python train.py --model="image classifier" --image_size=32 --crop_scale_min=1 --norm="batchnorm" --hidden_act="gelu" --loss="cross_entropy" --init="orthogonal" --optimizer="muon" --orthogonalizer="newton_schulz_5" --adamw_lr_other_params=0.0015 --epochs=39.4 --lr_schedule="linear" --warmup_steps=400 --adamw_weight_decay_other_params=0.01
Rows from block 8, named by matrix and row number. Rows with one number belong to one channel. Each number is 500 + 50 x the weight over its row's rms, rounded and kept within 0 to 999. All counts start at 0. Numbers have three digits each. After the name is the row's rms in percent of the matrix's.
# convs0: first 3x3 conv, stride 2 (model.blocks.8.convs.0.weight, 192x112x3x3), inputs 60-65, a 3x3 kernel for each
# convs1: second 3x3 conv (model.blocks.8.convs.1.weight, 192x192x3x3, transposed), outputs 60-65, a 3x3 kernel for each
convs0.33 102:517521510493539535429465509524476450533551493466521478519466562517501448447475490480537564480466509527478413470475484526493505552501493530541569489437429439388418
convs0.34 099:479534580515498553493514523504465465473520572481509578464473507509458422538418416451557564467466585548570566437511500508536557495517515470472525503513466526498430
convs0.35 104:501601541553545507493551510570534521519558538552528535572547483602577519537576497499576523543513585449442458568517497554543485552510444395465516397430467401469498
convs0.36 102:466510507515476459534490453454566438564545504459419539457501529473527527506474489544490498544493549471435542437463412532481475499534497407488485458460501416459516
convs0.37 098:473464469467508464505453480602508450551524467565545463522494553525467477568451449506472472518484545490496550546512461568488478561567489520548596513456415341429394
convs0.38 102:471475525491499582520542475528603606523501555624553523408439484432461509511491511523468535592484462563576540428453495495427507493476502495451490518452499438482476
convs0.39 108:471571667519559585458478562485555567552543467624575494555490512515488460446400403475531528467488577472510562568536463520540447497541487491514446479406420419432425
convs0.40 094:548596488484507589520466537492522409454449483484487551488529483537538536508519608453573576436528564372410494468437439463417457434515538486528524456554541454548573
convs0.41 098:474413425460442464497511563439353408540494441525486519532522457497507410490511510438453472474489448522465500399506476509549500533546540560570564498522493471466477
convs0.42 101:422475499400517511488465484462560549490474513537402516455473451476457544450503479560513421479561532536614528520469471502519485520449465455406380437343393428433437
convs0.43 102:493462520388503464478493465489526452413552446575583537504428448381449494506486498511539513490582526529567484485494495487529464605610548449499548475463571456499455
convs0.44 100:520492455483513518427492467531576493471514387502564523442420409451461378435519511373442542450573581450614602519502487506516516468531495438505540445453466538521456
convs0.45 107:424466475508529473569472514473570528531567495467502588474474466428463529498528584494486495535549505533525500482509433512547510523536487559568541468475502411439452
convs0.46 097:556543505501513497470561449528468541491595552466474489483476382641465413524651581495494501579513502561551541495564560437465476518509432479429479469426507473474484
convs0.47 096:458504505507492535514477470524513433538508502476499529500552519522535475650512460468463450532563511532632578481458485485495485550529603460460422457466423439520454
convs0.48 100:514514518437531516486451490443425484555546555532623524592691545546498398495363396507511501478515593427491593569482513543548506541497488341422472431472507529524539
convs0.49 100:515558570493545582488509433453489554435552559441470493491546524523529523538576567483503505538539525538513522522489478489475477462559481455535515398502497470542508
convs0.50 096:444468466409454432478541563464469465481434470447549530455441436551495515460472411447472527496459466522499487545539585569457573588588534534551570483511565481508584
convs0.51 101:524510510511540447500423492463467542468519517479526595590627547483512524575470461471547530521455508485444526432461533425472532499515550495534458496448454509432341
convs0.52 097:591525492552460526526513436594511518536428490529436464436457452417476396533558526519513477528491576409444470583534479545480440508445480458451437534463472549549478
convs0.53 096:564510523519501476484558488582619575537528516520519517542477455524509469541522475553511569576518500496438511463443508482462500479483502401400433432530457484503398
convs0.54 102:623590534599511483487556581467561543519502469496500501599547613580496620568546460445401458534435520503470443596653596562529522510495519480494522472449468490490442
convs0.55 099:518400471502476470594591499537527542578472490617519474447447420509513537511542503529512403519466437401404528503500484472461524505488489588513486562495467522466475
convs0.56 103:547603541550580570453464483534446561457495504553549549413426438440433482423508540525537469482527439488490521470479436476512487437538519401447487495537504491535555
convs0.57 101:496440458445466508501413510520579552486467521470445490512502442495451460537509530502488418548502480438455518507516526516509492540529484536548474621549458608524476
convs0.58 095:487475523485484540453452465479545485527506555531556505436420459431505541548544506416454530447501589522525554509410423603513549647620555435495577429474484523526557
convs0.59 099:457413531443499559585522535556497468563449388543399422456551477367392461440530446502455500399529562498497465493495516476456520442473449514550536581535494516569503
convs0.60 103:456425371496486401546535431561466411429440438545480459607545450489528475424426528535590564543585549566556511580524531494484512491492556589586585479485561513443489
convs0.61 106:565524528621519513623532525518506535544538491488533510434510580445602531523558470490473455384394414417542546447496534459532477489474551458500478466529487497499505
convs0.62 103:512505486627508469548501469564490539476525545463502460492454596481515649487531542532454509491513467544503481437464464459441512507492521542538470526541518527497527
convs0.63 101:433547462515540503506470475370450403497435455520576506531491508496532539523481521520442484505487487521570541481534493531511476507498486507432429440425416495468463
convs0.64 099:551474480456482449433486444476507537460499517526485479543532507443491453526486465395491556464489525527446431449483503407513443413515537489492544472500456521502453
convs0.65 097:483411531494459480499497554527433440524434418620478558515462502469453493430359507659597523532506417530555497448520490507496510479516537562498439519451515461490459
convs0.66 093:506484440490428403554502554548576561477554514473517494526483439568472459547483431469542621446508573579500538431360462443442534496565524487442491470417476435444524
convs0.67 097:482444568492542504516587500480437455603437469660593550485442506483560489486435442510518468505487477478451482558559508548561537548543547515552583448532483503532487
convs0.68 094:556448525516472504451452490580494529560562561508541526530476502534537439589464427607574570471379516542435501489535454474495535510579482496469447503519474481512492
convs0.69 102:487478479468464441509470529510537498426559542524580538434380310472455403474456423556548536439482518433476544535516523521554529526529532524492461540473421486528529
convs0.70 094:434541593499527530503530513556502434498430503528535465544462428551457464496429552619580580498557512513462451470483470449487481426440541577440444566549493520542542
convs0.71 094:573537539518504480498504499533539570550496491481481503398397427423442508469489472524535522489531572486480530569558581550532509514512537522550515513601588522629639
convs0.72 099:457512568599583557522553491498477504486560497559501516427556540534491472524475453442400350449505405561514451561490488446490476467478448453476487481492486552453503
convs0.73 101:491489509485479492497532581436483525471503524435505523402401441427493453416457481494573588535578600488543571490439437443405406428449444560545498489524510489505513
convs0.74 097:486468531460448536504515594461480496524466471527382565478526533489515589504558544484406444425496488488428427532475445498490503511562535627554454590518451493507467
convs0.75 099:438465490458514492458518467494501525507555546498531488401429551420469479516475505489497485546476430462443440479448508492485518569480539495529531511474478474464434
convs0.76 098:536505581515523487519481467522520530537539512571530531509557483491475498462408492383446541398459467514527517613597536619633538593570509564528482525524493461463424
convs0.77 097:452550572503548624459554561473434500384447521478387494482600491529499568453477505400396585486532555546567520556532440448478369535561476513576436535549456583588480
convs0.78 097:509503596526548472507438424585522577493447474549567501525478502520539529455471485527524540473467448401396418452485472476478502450445497451450516526472503424406386
convs0.79 100:562528497475505591452536561415478566466534501463496556560526543581604590609575563461526415389513494461469455431451434526450463526518508416457457451409485444530527
convs0.80 104:495451444500497505493529469497488455506482516573484562552508510443474533526547433502499441510510489518511512475491498499519456416487493402574565499534572428497534
convs0.81 102:442480408455390441451473460523546565478499508561543537530567546505536489483470512497519522487481510484541488472462504450404448436457498454495412495507493436528498
convs0.82 101:462508515505560545533574511495490551425533465439553509514504550544528474488446440561506493623529563561573597474558462507566494527569544473494480543525442569569516
convs0.83 104:539499487532451480577517569420483458516526494487589505460516505434381457358367442498462492400506498471494531504513511484510424426483483456398471477409426438359415
convs0.84 098:486515507547526656569530520464476435455483430539521452493458391487467571470505501532463468569539504463382466555494546431446500485430523503469464454433473464483512
convs0.85 104:468463472541488463518551507471410476532490472504509472437474529486504488530530511534418430527491471545525531553551553530518576553517551557520429535511505538475584
convs0.86 107:481451532509510436481425447521539536548559572472515509469443453390502468466476475589616674514588594422488460548484494524582537596579557506576510489520508548565614
convs0.87 100:523462461467454585462481518485462423512597621482570648458429477508537518509558562522610592590575590615549477547545517575556486526489451493487423619514450603539454
convs0.88 097:491529527566525508547544490446396479507503509469507433478470381586574465518456468568431423660481411569521442553560561545566559492490548498435468547519422546538498
convs0.89 097:517517579532513524591575495484529483518546548560708622537512518447457522514511575526484507548512471476488581447404422508471474475511503475473401443458380501520456
convs0.90 098:496563541569549536589552518528426536431432501400456474603597566523535545441421536462442447423501416470467434590520480612558500542484492534505384537427392473445487
convs0.91 105:523533538470502549508530485506483471475501517498493487432500461542592515416503563507526507459523438493458450545552453579555525539556530464458523487480468545503400
convs0.92 104:571547498520503604587556537534541578578550565574507506584504461509499559513493612499571618479541501471480589499532549508549539496511559480485521426509542460484522
convs0.93 104:556538540527481491499515540517439429490478428502485526450457561481455552413462533474500526449487527479456395474486505491441462503512485457474457415452435432441405
convs0.94 099:522572532482495582474479589433451441403509434401421462476554735502526701433497623485505471476469462396511475440487477489539509508520543568516565518495448471505469
convs0.95 104:478453474481479495498493510440463454541538471420457563545577480517533468486527464463504572490594539634544561497475497433479454467426463502513576474522556551476475
convs0.96 100:549533472537484438517491462504490545549531562489481538507538536506499505555566515506458444460459495464457504487561526524570568576608645459397472461478442468469501
convs0.97 102:536555412530542502511507513618623475563529566521549538543482582518470534530483466535549536495605484502503507475488431420461439484416401488467418565520445573521549
convs0.98 103:466448496494449509505525555446516507474513502475484563472439500473455499458584566413432446466477449549565521438440414427497502447478542509460408499474494504528507
convs0.99 101:461420438545513526581517486506477494482474442553492475463394433529463561652655512479507429472451442476470458392462550474447518531496509500518486407504410512469420
convs0.100 100:493510430470454443524549463480517483494606589491574584471545468548489406488528426500478492514517561488546529526475428497509499537504503452453414501538440569484412
convs0.101 096:527518415585541525565556494549518545534539511530565629555526547472463413445480476473435536480521531440558499509439438508533494476515534537486487600520512608568548
convs0.102 098:467501561520547549581563549454479519474437534419454515519455469553516475502464479565651505508499520372427430449413422564510434566627509460558549504521624509534526
convs0.103 103:405470474453458472477529532448476450388433463448501499593539459546450400374374439416475514442421420550558526476419473501492476481423504410496477557544530417525526
convs0.104 108:546471503471457515500535490524528491451528443390428486518538482473488480508482427417338491575391494656546427509507474501461443482441437542527495476479484494475466
convs0.105 099:491519520406512495485468536520494487477516533506461544515511478432419425452427422470446525484493496513526479541579549497546499508565476468509575478522561501583565
convs0.106 100:462555528455522493556568517463475410499492448545499560414444572435488545445537533576516449587537510590575548527567499512494499531498494534487480548536487541569596
convs0.107 105:511502485468514515444485504479510425515504512518520514508597573650624585624628589555456473561530501460556618561558550542494544481465502539488452486487423593494475
convs0.108 099:528458445508425496511485494542561516521476573569504470434586568511490537461492478488534606519522562561452447530496547511518564465538579463462462554406381643475439
convs0.109 097:550495481555517527491535521553495555396506579486468510524553534516433484449465498463420536441430532434505514373464574426460517530520641583468492551485468520494503
convs0.110 101:464468520495460469504465574506476487498445482515470533449477476465518386427490499540604655525487530473501551468486455479559567525567572550492462505466434503457395
convs0.111 104:472492453488484414481480482549476458530498545591522456522516426537551521458452480536463464423423383457420405525539485476492528467480468543495443527544507558465472
convs0.112 097:503578550527539552455482559438500419436520478508544565486428520454403518519435459414444515489495576470441479457471547516554542514527579499497500482455501428501535
convs0.113 098:468488522431512528457430411480497516495553522473463497494382426477432485544660636534495438494490443443471547457480534513467535546481491544562483555549454476493455
convs0.114 095:532551615478541577553575459531501556517518533555534496446562543433436543512587680453436442482562558447449503507501493480494492447448463527485427605481508541475538
convs0.115 100:559555525499549522565521522406491550497567573621592552517549493542588439420465540492416483485507565434403563472443459513511518490485508503569498474496479529468473
convs0.116 100:458410497460419386486379495459539523443513499427444513405334472500393514510404460562568539535550538519465530474496554532470440481501455639551510554534414493448405
convs0.117 102:461515455518563519512462426440475431381440454421461402506541514477489521529524437499513394575548468556517527559539550584527557591535519563558506616553475593532513
convs0.118 099:492517459570487445518450444483529517504489524503474418567583429585547552477489505545557517507502543499557526509466504454511524472512487427429382472497486536502455
convs0.119 102:523504465564472458491513533507538555539486496433557478666517529600491459412479501480379393487447507532524527440476417494515540517543554536506496485480489428443452
convs0.120 105:560529458547546448623515455587651595575559527482496491363509537349407440417462542486523437583532550569506522435470451482494499505504455560506484578535536551559540
convs0.121 101:503573480458525620532477555552525514482488515505476444487559494499585464485518540638608481534517548422494541522522530508455497465428528432437462551526566491567618
convs0.122 100:430469484512562509444501499436514526477546529513561507557622557473563562474439452500515477496518515429539482493424445466469430481488450527488473467501457448439435
convs0.123 096:447503513461473425430515437559516526524556521618544572503575511526535503520499523473482425494498417524377482423457435446544530451480550473515547473484542410474476
convs0.124 097:472586505449498513562553499490513550477524416534560510535504531504501552443462551527540465494551461535575478499498552479446554492516561502437377510438393546443451
convs0.125 102:474559446518560561531547461595545496470533510521546498574484598473491521480490451608594477630578559485451481373438520455480553448493630480556504470481456453466458
convs0.126 096:536505500540533529519491528489560447555541466515455494409459516393459545430498517553514553567605601446488544507492488489469522535522586543534475558455538566443511
convs0.127 097:564537449492525497412532527526530542593521507492520496460430488467506462492535550507538516552550472578538512493491504471521463506508475505505566455480477453384462
convs0.128 098:538522594544549500481518425406406425538446482584560563394458491461538515431509504501564572503484462494444453462482388388464400444545430494536510485496483490522535
convs0.129 090:466481445461444488433441485524484533530500483436453494422457482499504508468496536394532597411545607348473415455444453455489412513447371531536520499510485537488482
convs0.130 106:541482446436450544475477527503574601488567607521530539472412339438438350396365413459417416466447486517429432536473491521505546463483517536454479485498473549519432
convs0.131 099:526448500523495475481435542522504459507510436464439426583490453589473481531526403449433417496444517437474519590535469576541481617506494451444553501465433548462489
convs0.132 097:486438553387474442515532450518541479517508471521426481485415450496435456503526443474481454497487441514509503561538509497499514473402451523602548538440544586510565
convs0.133 106:467457512528487468545553470628561415543544475510558519536415360456414354459475461457429413505460440527447437444507459398501397398422399409446427418526503480577478
convs0.134 102:573471535453504559503456519547473484418478530501518536430454469474476508486531643492509535557529634534501527526509551452466578490463494524537488487576423484444436
convs0.135 103:441480609463486532457587563486431480518461589528485642445357452513430503417476581473494551475555477579546489504512482485514436464516524460500533514505529485454432
convs0.136 097:504543579517381601507518490498514516620462458537525535540500472449503421431525505513492493494518488467505492533499489503541487537554486462452388423451430494485513
convs0.137 095:561450500472527521435481488467452499521476543444445497599507440427457504406446409582415515488463404427511499564448448533446569577518576466520469503480522522480481
convs0.138 107:462562470532569603546512510511498457509488494515541625486456477348474502411502476522463503527514479512439538542452486536476494451443476555563557574488542591478493
convs0.139 097:503500472465527448600586550456521526429480521530527522617605547479506577465442433496427439465464495561537502461414438472509475440532532581430445620527474596546494
convs0.140 099:470483504481466551492528562495447540578512513564494450497512439504502549503425515499446505495419504574512486469497489430448520374417487642519488478472530451477540
convs0.141 103:568608541549475566416378492489559436453577486487517438391497601463536568552442500657587571491519604526479516497450509543491500460516454582606501537587500500498540
convs0.142 098:598604567530554592497530520398505449481573505504523500456519496504481411562424430506468582465501457476515516420450433453491510509494463464462497508491613516478521
convs0.143 095:458527480429504505488523517423475429519440494469437455547579526440481485428463515545538551506495409526457433469481546539486516546503486510479405556479552447545572
convs0.144 101:510419488479466432481489556491476515524560453470529453541592582521532565545493530457487486462526492477549534448409383487366383491469481523524557483549514488451453
convs1.33 108:485466603475469533491559505421498568451532469471591556498507548519498458501529457537493422527532446483480395477475537482455397420481489479499553494420525483460477
convs1.34 112:528483524545426519512500529381476435524488444577529517539484464613492417563414477536449521554484570449580649514495498428493499526533499519537513472465477524593461
convs1.35 098:562516547555491583503546458436498408418420479534500400549501511520497478443467429484451525602475536591438454568549594571538547495510526423432592464509484503602588
convs1.36 104:421459578443456390464494495578505579471467434477504524492527487442464510448469458562492536604506515691444448500415431524486533547598424540554502486371554475471508
convs1.37 105:565465592401452466496482416500443511456380529571483537536602533450446466453404469529492482510539500546479444541501454628521486477444499598571495443408488442459449
convs1.38 110:543504419498469581495532516438422504497427438505539507462469493480430502439527446529458562436477473503560503476453495507525414495491467461487493486502491562532517
convs1.39 114:490459508611518622595568635500434479573488539600527556460569528469489526508516449458440502549505620557557569535501531574488463537483503439483448499499494457493487
convs1.40 107:465572537513475492452442459486514435507536491506475485495535528555619508554543545492535417472491461501521589520571470532537566571509431483525648428484528471515494
convs1.41 097:535455504517487504517468520487462568437450557555522591518547546370511465443440484486496474544462396602449422482529474490485490402460503547501628584447557454446470
convs1.42 095:521533459507478460542556501497469473532530496529569501454459542506528535464453394496448486509466501468453567528562601566586510338456483401472462496494548428495533
convs1.43 094:521573474604483609622478502446465509469551493464548468533524531488428503553581411501590586469528595513540519449478570554532470543439509491481481468558454418466499
convs1.44 102:404482493470488442476534467494552540479453492509419438543435421465524496477495460428454519456475482534506511443487532469537452568542488538473498541510513551482499
convs1.45 106:516463507510457586568467507537492474538563536462501507504431477469486551387483479527478452551488503562480478441471513474451419527479457458507519510415500547454437
convs1.46 092:484484464427522507506482584423415480482475506484517497571471424514451417509542481439546570544536429508382533427428426552519487533477386554445603436451452431550509
convs1.47 084:470343420498472408574491472564592501510479440458462614561552455569527525490487509441467487408486531434497606491554527451524452541547528441478571565518517494561484
convs1.48 095:431528434483476488550467507453477549450466498521462483481522551488497566528597595434476453550482559550541543532529477539468533507506478452525428535498499491449473
convs1.49 099:485605680482446421506514518633645567573510428675571541530435473568484554515424491563493493485498495559528476533466470437539483647610627533443499526545466555545522
convs1.50 089:475489499514501481520492382556537453454467468474398371545560472522479523569567527476487490448435529519450446518462493465441551463504580515536494549509412411514487
convs1.51 102:471471529546581628571510526602619545564533469452442447453491451523518481460453414518570524520530535501380526521473436520523493510472499449513490521567483497491449
convs1.52 097:524580493605580584560479527624560548550581549546535566501527542444500437470599555573587527538562556494476523423459453537534538608525573483448414536515498500417497
convs1.53 111:508478449469540593587490631477414456560514547535603559411447441480461452476582411518392512478401428496440523529476486602503516487428434540510496505477460510516573
convs1.54 106:562553569563505498595478482536502504466397505509510481490469512437454603527450422521504491503477536465424578467378460557503482593524520486440560543451509522571475
convs1.55 106:476472506404439468500482489531547457483503444484545480497463515489517520493454572522535503458431510425465523535507445572508482573601532451518581499439461518624449
convs1.56 095:454502410464588479454451426511459469495468494505501481525497520472445493523449489481526523434445524572565502509521510504488555474473458521523591569502582472464597
convs1.57 107:545461462477582610418539501507399438610443553574486503472553519416407470473519534503480519454532559597564456422435408532476377544414424470462430521517483522478454
convs1.58 100:380429464465471502481500553447502491522548589595387446487457409484435482487466477503466514492525518449488466511489468508494401519506492576575544446511524350457468
convs1.59 089:454555550510479571466434531439426452486453488414439474492569536534614533504541499541455381559543420480590417416425436471538471555557452481560501559506535558546627
convs1.60 094:560411500584518555494556433594564618469561537512522483616546497517475481391503668549521550486416512474564467433468529558532563529558643479481447549496550471479483
convs1.61 106:575605479550498622482408409479445451446482520443455422519500563560454524448574472514533498519521584480522544499490445483614542546482470527662680519532501531527491
convs1.62 094:476499605530451501478480476566528536497545476532594480482462490456480536475547548475470519485578504590572525498466436549516547545581560474455450623458514622429534
convs1.63 095:570545481560457425504576558467480514498524582504506442502531437528546490518510529502536475530490439538442484496472491419441404387487504487511498490534477521484494
convs1.64 121:526500531459502559469464480507466526592500459566492457524453397599502495513572636482448588555496517667511443430424506465489504503438486522510408528461451537478402
convs1.65 090:520514558528547522408499549645558512489450525460427491478482417549495476535435458494459494487460514483542515447473509565529474555594549547456528581545513521498499
convs1.66 110:502514539549540523517473482433399451555525492588576585471522573523535448571459426529535581487515508499527514510514508580540531530490460503482503452495525526492484
convs1.67 094:473431432487479499388464482427521578481460508500424493487451468542589501546561513438497520463476553550561509464402506464444412485459420449451463502511529526541702
convs1.68 084:477419513575415478581506516524455504523499520439508465452493482494512522476544596474487476457508502487515529489511521448568554491525479468523451412527559523475452
convs1.69 103:474494506454545414553474373536433518528476466568492533485608577527494525495428482494484551506503547559460480468528548564535526490527513544522497555506510518500548
convs1.70 083:474450506526563444521532427481482572460407454513491503555454494561444500503412542527579553507554450540446477495483555505503503595395340455466592427591555539533464
convs1.71 107:502398459482531503463434424561564483558489516432439450574441499553542487442502562529579497507562500446538539400509526548565518554549471513575536433456437484528452
convs1.72 100:559525506597498466493446472545473492588544488539510500548463577380411511466475566545418448561419504467408411621614626582535432500440460464495503510499413459544460
convs1.73 115:478523504474521527559457436422475512478458383528492490501582494495495479506483503565517565504587490538655566537516506527502474489527414473517475575475512495547564
convs1.74 110:529548501535455522387472535569565491521530509508511454472511599536531485520493493533486461445448401467500429432509456489498445486415406493591648460449534541508387
convs1.75 098:482467411419487395354430466536530518453462438426511426517486559468376620536493500508490463577538509579499459498451486553522426566517476488495487499467509476492510
convs1.76 112:531475551498569458488544589589596561546504476468488514463548491384536589370535519467519480430497513426470534609568577579523512514466456542546599521454600408452516
convs1.77 093:553506475529475454496426436494517518455499477504536571520458500620471504593549495556600516517466505471428610444482458468487445500489447499517570530561453505427421
convs1.78 096:467563508499479556455542531460493437485517501565479516449528549478527498570458454567499531508502479457573536485467442468445433436495469488505463490554513445430604
convs1.79 097:468502517518453524403487510550555458572537421490560453488473465503514468521488447508502508525491459519419494566544615520594600498564520394449514484514433492467501
convs1.80 113:528598588533557512498586462427445457537550515595631547517465461400544531476463457513535538553557471573483417609553483580540432566505498543411432500457509545506510
convs1.81 095:480472524499484561506468504478472507542545530526554511425508510524482496539524478503447452523516392443406436543556545546575515542621506426525531504540503556554520
convs1.82 115:417538484450511527552526531478452569562456456529504444530502573559530561425479439469494583535524479577470477514529584545523551602519498508434449451460510578523399
convs1.83 102:531533445536615555570592608507513518578487451549535548431468519475506545468474525494505614593459538608476512453455528485422455537534506450454461451456497409421505
convs1.84 087:557543578619589523536449437407479564467544521510507556544507387458583449454522510443513490516516501608406490533504566512449493470526490445496534522480498450507544
convs1.85 109:516519515549508534530488489520476472568481506609552540449534612430549522464422409475494512491451488463437466638551568539480491496534392499516503550481559425417540
convs1.86 097:464494399520471521466518510691536496530463499522441556443451462477470490480453511484565634478514511437498469472524530611550607400565694503533552543519486442467462
convs1.87 094:521528460525488492472449461543498472625529585608566492522526603518500500563558525502463514471498520523428460471465484449542533480392476484591424466414488462667550
convs1.88 106:369488457450512466533512403495528507481492490445461519588464485576558511533542431452463465504463540461508563461459419395515516491517472442421616507479437398588476
convs1.89 110:535590499566495515437499494441599512416391461546503532519504523636479555536453428390478529556516546490563669424447497442469457505361445537468543485490547460621460
convs1.90 101:402454393498425497577470467478552562478538526442480566524518504460477433512427449462462491473491539386407471506525468492523475465424530442516576480494481467519401
convs1.91 096:484513495528464502531574501500459550439488462551511458487413469535505556490465451490502626524504575495445494532563608489465470510506556500461483536510484460452457
convs1.92 107:572427440612421472487424483568534504480534507498500488420457489517504538550476570466506495529568540517478446573587593541574518587610563497513433549562534455534440
convs1.93 098:490518497547511593612519527664584553586484538542441551459479516488438447408456539493508563507553502484554481454456493578499503575479501497444495455461522436439477
convs1.94 096:419567544447493462479506455492562609587500524603495507470459504489410486531334406571504538501428462516489526500535456547550514492509471536603456470538484550583483
convs1.95 100:435479613541505488632582570535581435426450475520543505502422437476482517469503519479489480459538514466477492439454507559544526595559581476462481495557497499510449
convs1.96 100:571496524518428437515515419510482462513536578571454415406424422401458436558601576515490470473526500469470465489411399476458514491506409504476485507594509483529464
convs1.97 106:524541423514498442488512513441495484500514471512575536480466529526413514521404428478523507527578495459531557488512509446509518473453489434474513457423483550536418
convs1.98 089:536479524616454701539536509547581538474507559504461609532469513521515504535569465517579514544528586466495646513512538540546559583461472406458490404502475433593462
convs1.99 095:504507441444570500484557541521540507492594558425466444559547562596502564533602545440456428516482486519533384561559421522499364568564474526478485524503493537490429
convs1.100 096:509544402488610440502483479582429474571514444475505524497619544512463516613528458498510524472480468426431490542517547556474488444428539476534471523545466498559552
convs1.101 107:354468392528514368542468433474443482501508458465552529499515489507425508476553497534514543454430537440479550455492521472623484489538573545582380527452462539470471
convs1.102 101:440465574447497582500543457487500418472520446556441358552540401487580471539541598482501461446483470390433475679542472601602559532506416576469474478487478465504477
convs1.103 082:500442556448609489457607483483561527470503449420482502506550600538537477515501513468430459493552489491531483460577508458571487518506541538481561522560422506448430
convs1.104 092:573564509493455436494509511506494533492491481484490539503550452542497499539486497517450554561526513602506520515523435546501473569550438418457636428504597479502584
convs1.105 101:482421475451479502490450441435531542500438451561484503429514510569459480596464512583663471528491569439634624413490456524465462438468472475534581503476503530517508
convs1.106 098:518372524500449542535488606402432408488501433440480474630505622515490456510493494569495472502513475510511404523485439502478461503494528553567603519499492412519482
convs1.107 097:474546550460518442550496513508484467409447496536550465436431360527462461450411429551496501515504548467472594477515531554476508623532523535395522546521529551531422
convs1.108 100:568448495442450467494556461460503480492448484456412427480521543391494470459458589403503505495468472495418526522542542567569444547553470544508454455462446430436453
convs1.109 098:395380400445566542465550518520538435609570510574580538479604510419548516513414482442494531449449555425525528474477506492440501456487467485491429485533562434500494
convs1.110 105:508443463483495496414478513596556532578529509469443538524490425504520547442490576553609612550511504587468447591536456542566450513482486503512532595508417494489454
convs1.111 098:505511483596516517563589647495471476459444440439484433462489580442510503588416554552484548482485566528521538511495415457510493497542446444499422574434527524547489
convs1.112 094:447498517509536557569459497595635574420509466430372427555532445547480511532436518564529517519514492578547536504575488600514499480465490570529448593467489575515511
convs1.113 093:558531572548519539496441514446425475461434512477526538493491417522551526486437508563494482550479548499494507455465536492507565605603648457442479439432467455503472
convs1.114 082:544460470524445457445446507380385472495471486518448495466477541370452419483522464487541569546544562523539581526473452454425436451405405534560454486516397438505467
convs1.115 097:420499510472478483590489544451499491468403494463454476461543589472465542457495425504504516509448510470412459609587546492520433479508469543464446530497487509448473
convs1.116 090:485441536422493464392491518625589564528449613499502543526474501529558434418473431454500580582530460520501489433450454468502549517524580535527524503493452553448443
convs1.117 114:431429484510537486540548494576522497519498503571476428453575514487542521472507471456493414406454416371403397479556473511508496466472522501550504538597500475514484
convs1.118 094:532482499541508530536466490510471468553542476410522467498427488573579524504573505572537507526504490587441444514489440563502467448533460554514422479548501442515534
convs1.119 104:500536571475480557475574480484524544453491477471552466490475524517498570515474444551531476498471448579504365487530507504566417556484399516466536512468442496489426
convs1.120 105:577450505566427440466567560523498511534511494562547430572470458543533515502532478433448499561518565530574446446469533504481499625450446462504424559498480556488433
convs1.121 113:572511556460546469490473515511637546418505517556407432462430466625548519532514549539441487480443477596520498450406427502518461563490456521506522542473497555440400
convs1.122 099:462448471529458448518495451541533558494489563482541544462458508474506470507575445398566518493539521582467588456525531517483473504409377542500494467479456500521487
convs1.123 091:454474519521561454511524426478510538549520509486423419421475418507546450525550625508558534445499503387401425585510467537505489484484459493479453525477475523424462
convs1.124 099:535532441458571574537468510499440440514493477492501463518482515539434461479529492519581550405479486427478553480534504445442457454434430535559527512511445402617503
convs1.125 103:449579625485463523520448479602536486464522423504419419519389458495545502425427514542583558435492465490460471500508432402520451437514526508527521466486413521539486
convs1.126 100:545497462583534500504572476377431545507526523626589505465533511500434534402507476438434495442464553575523555577489473533533498534488461598611491580496493528468469
convs1.127 091:519538567483495506555484446496565490448488502520537509514502500506456443485502417522502487435509550479526553483481432474449496412447466488448491438435433360454521
convs1.128 107:490431409501536554440549523589508494612502464556497486550547504500536437483490493485415579467443552519503515441461441546460431473444465500476452504506446475555592
convs1.129 083:431489473562542521486427466522528494414437466428450499534521472613497549471430487466502442447466441416396495507534441512533506535619503442539486482516526516536514
convs1.130 099:537438507473461585460459461598520416549533501449464470506516477443457462470519438536466518561493523572512503480512530520544515608536508529478468482535497543551524
convs1.131 098:478491538466431420531432465580458551516467519563524581426471465460491455419525508460484464458517501431501605600470456564496512567553502458488520515498464560541418
convs1.132 105:562457556453525467464473444520565524549563496543497483523575636588556484459433470587554471503476504524492541471474474544537546522484524506505563571480554521508475
convs1.133 107:599580514494482507414499502453518437451458485529419539577442496496497510474479419489467526435516494485406425494511542590510466575519499462418543400487502469588530
convs1.134 104:499468549494499602527489569497493454538500517550427564563551538502512550537531546489525552501503475446428454496545517554557527492439470487493476546543495448573502
convs1.135 090:490496472495524469496542527528547440446459409536441470460517485544576541401478444529463499526473476496449416575603567602600551556488444487428426496458457425478472
convs1.136 107:423455411480617454507474491486524564542521530456537483415423574469472473572582423507479564490458535516525495562525500483485536530506397383504523433547540454542640
convs1.137 072:523450381571525581528547627548484515493542530353449495515536381537562475558618411432384393504465504463463476480500505516474506426466481522558443540576475503485547
convs1.138 111:497451608524517511555417507568512459512435408509497438481468517431483502411468557470623517579597576564502701438556581571591527551546492507430384500486468498486465
convs1.139 089:535466501474489460570456556504521407499506411499484531498478439473562470428444510566496476495522489565510399550484445519531517585505536556445491510536431515511457
convs1.140 108:595535566583489496447526494569498510573518493497551591546501505471554485407511482565532484496546549566496496451521482526522524457471388503566531503393500449464585
convs1.141 095:507461567546497511515638567474581554418440480495475433571497455490564578527441489477511514524504527529487442464465515492563530544541512463505448460530515480467379
convs1.142 109:472505433489491453522487542580575520431478446438445399535550412542610606381557536511474384436581550549499553569559581586543548576551453524443491442491518480485495
convs1.143 083:477460530479534481452544516443488473451490462495505440484450524498529632563474518532433406433473492475486424514411433532563446477588550521605581519530542584484513
convs1.144 101:480567449481495493446466495486527526497535565504523491549547472439476394482637542530519541534514505477469535616550476470551564429557517464510436425459424452486477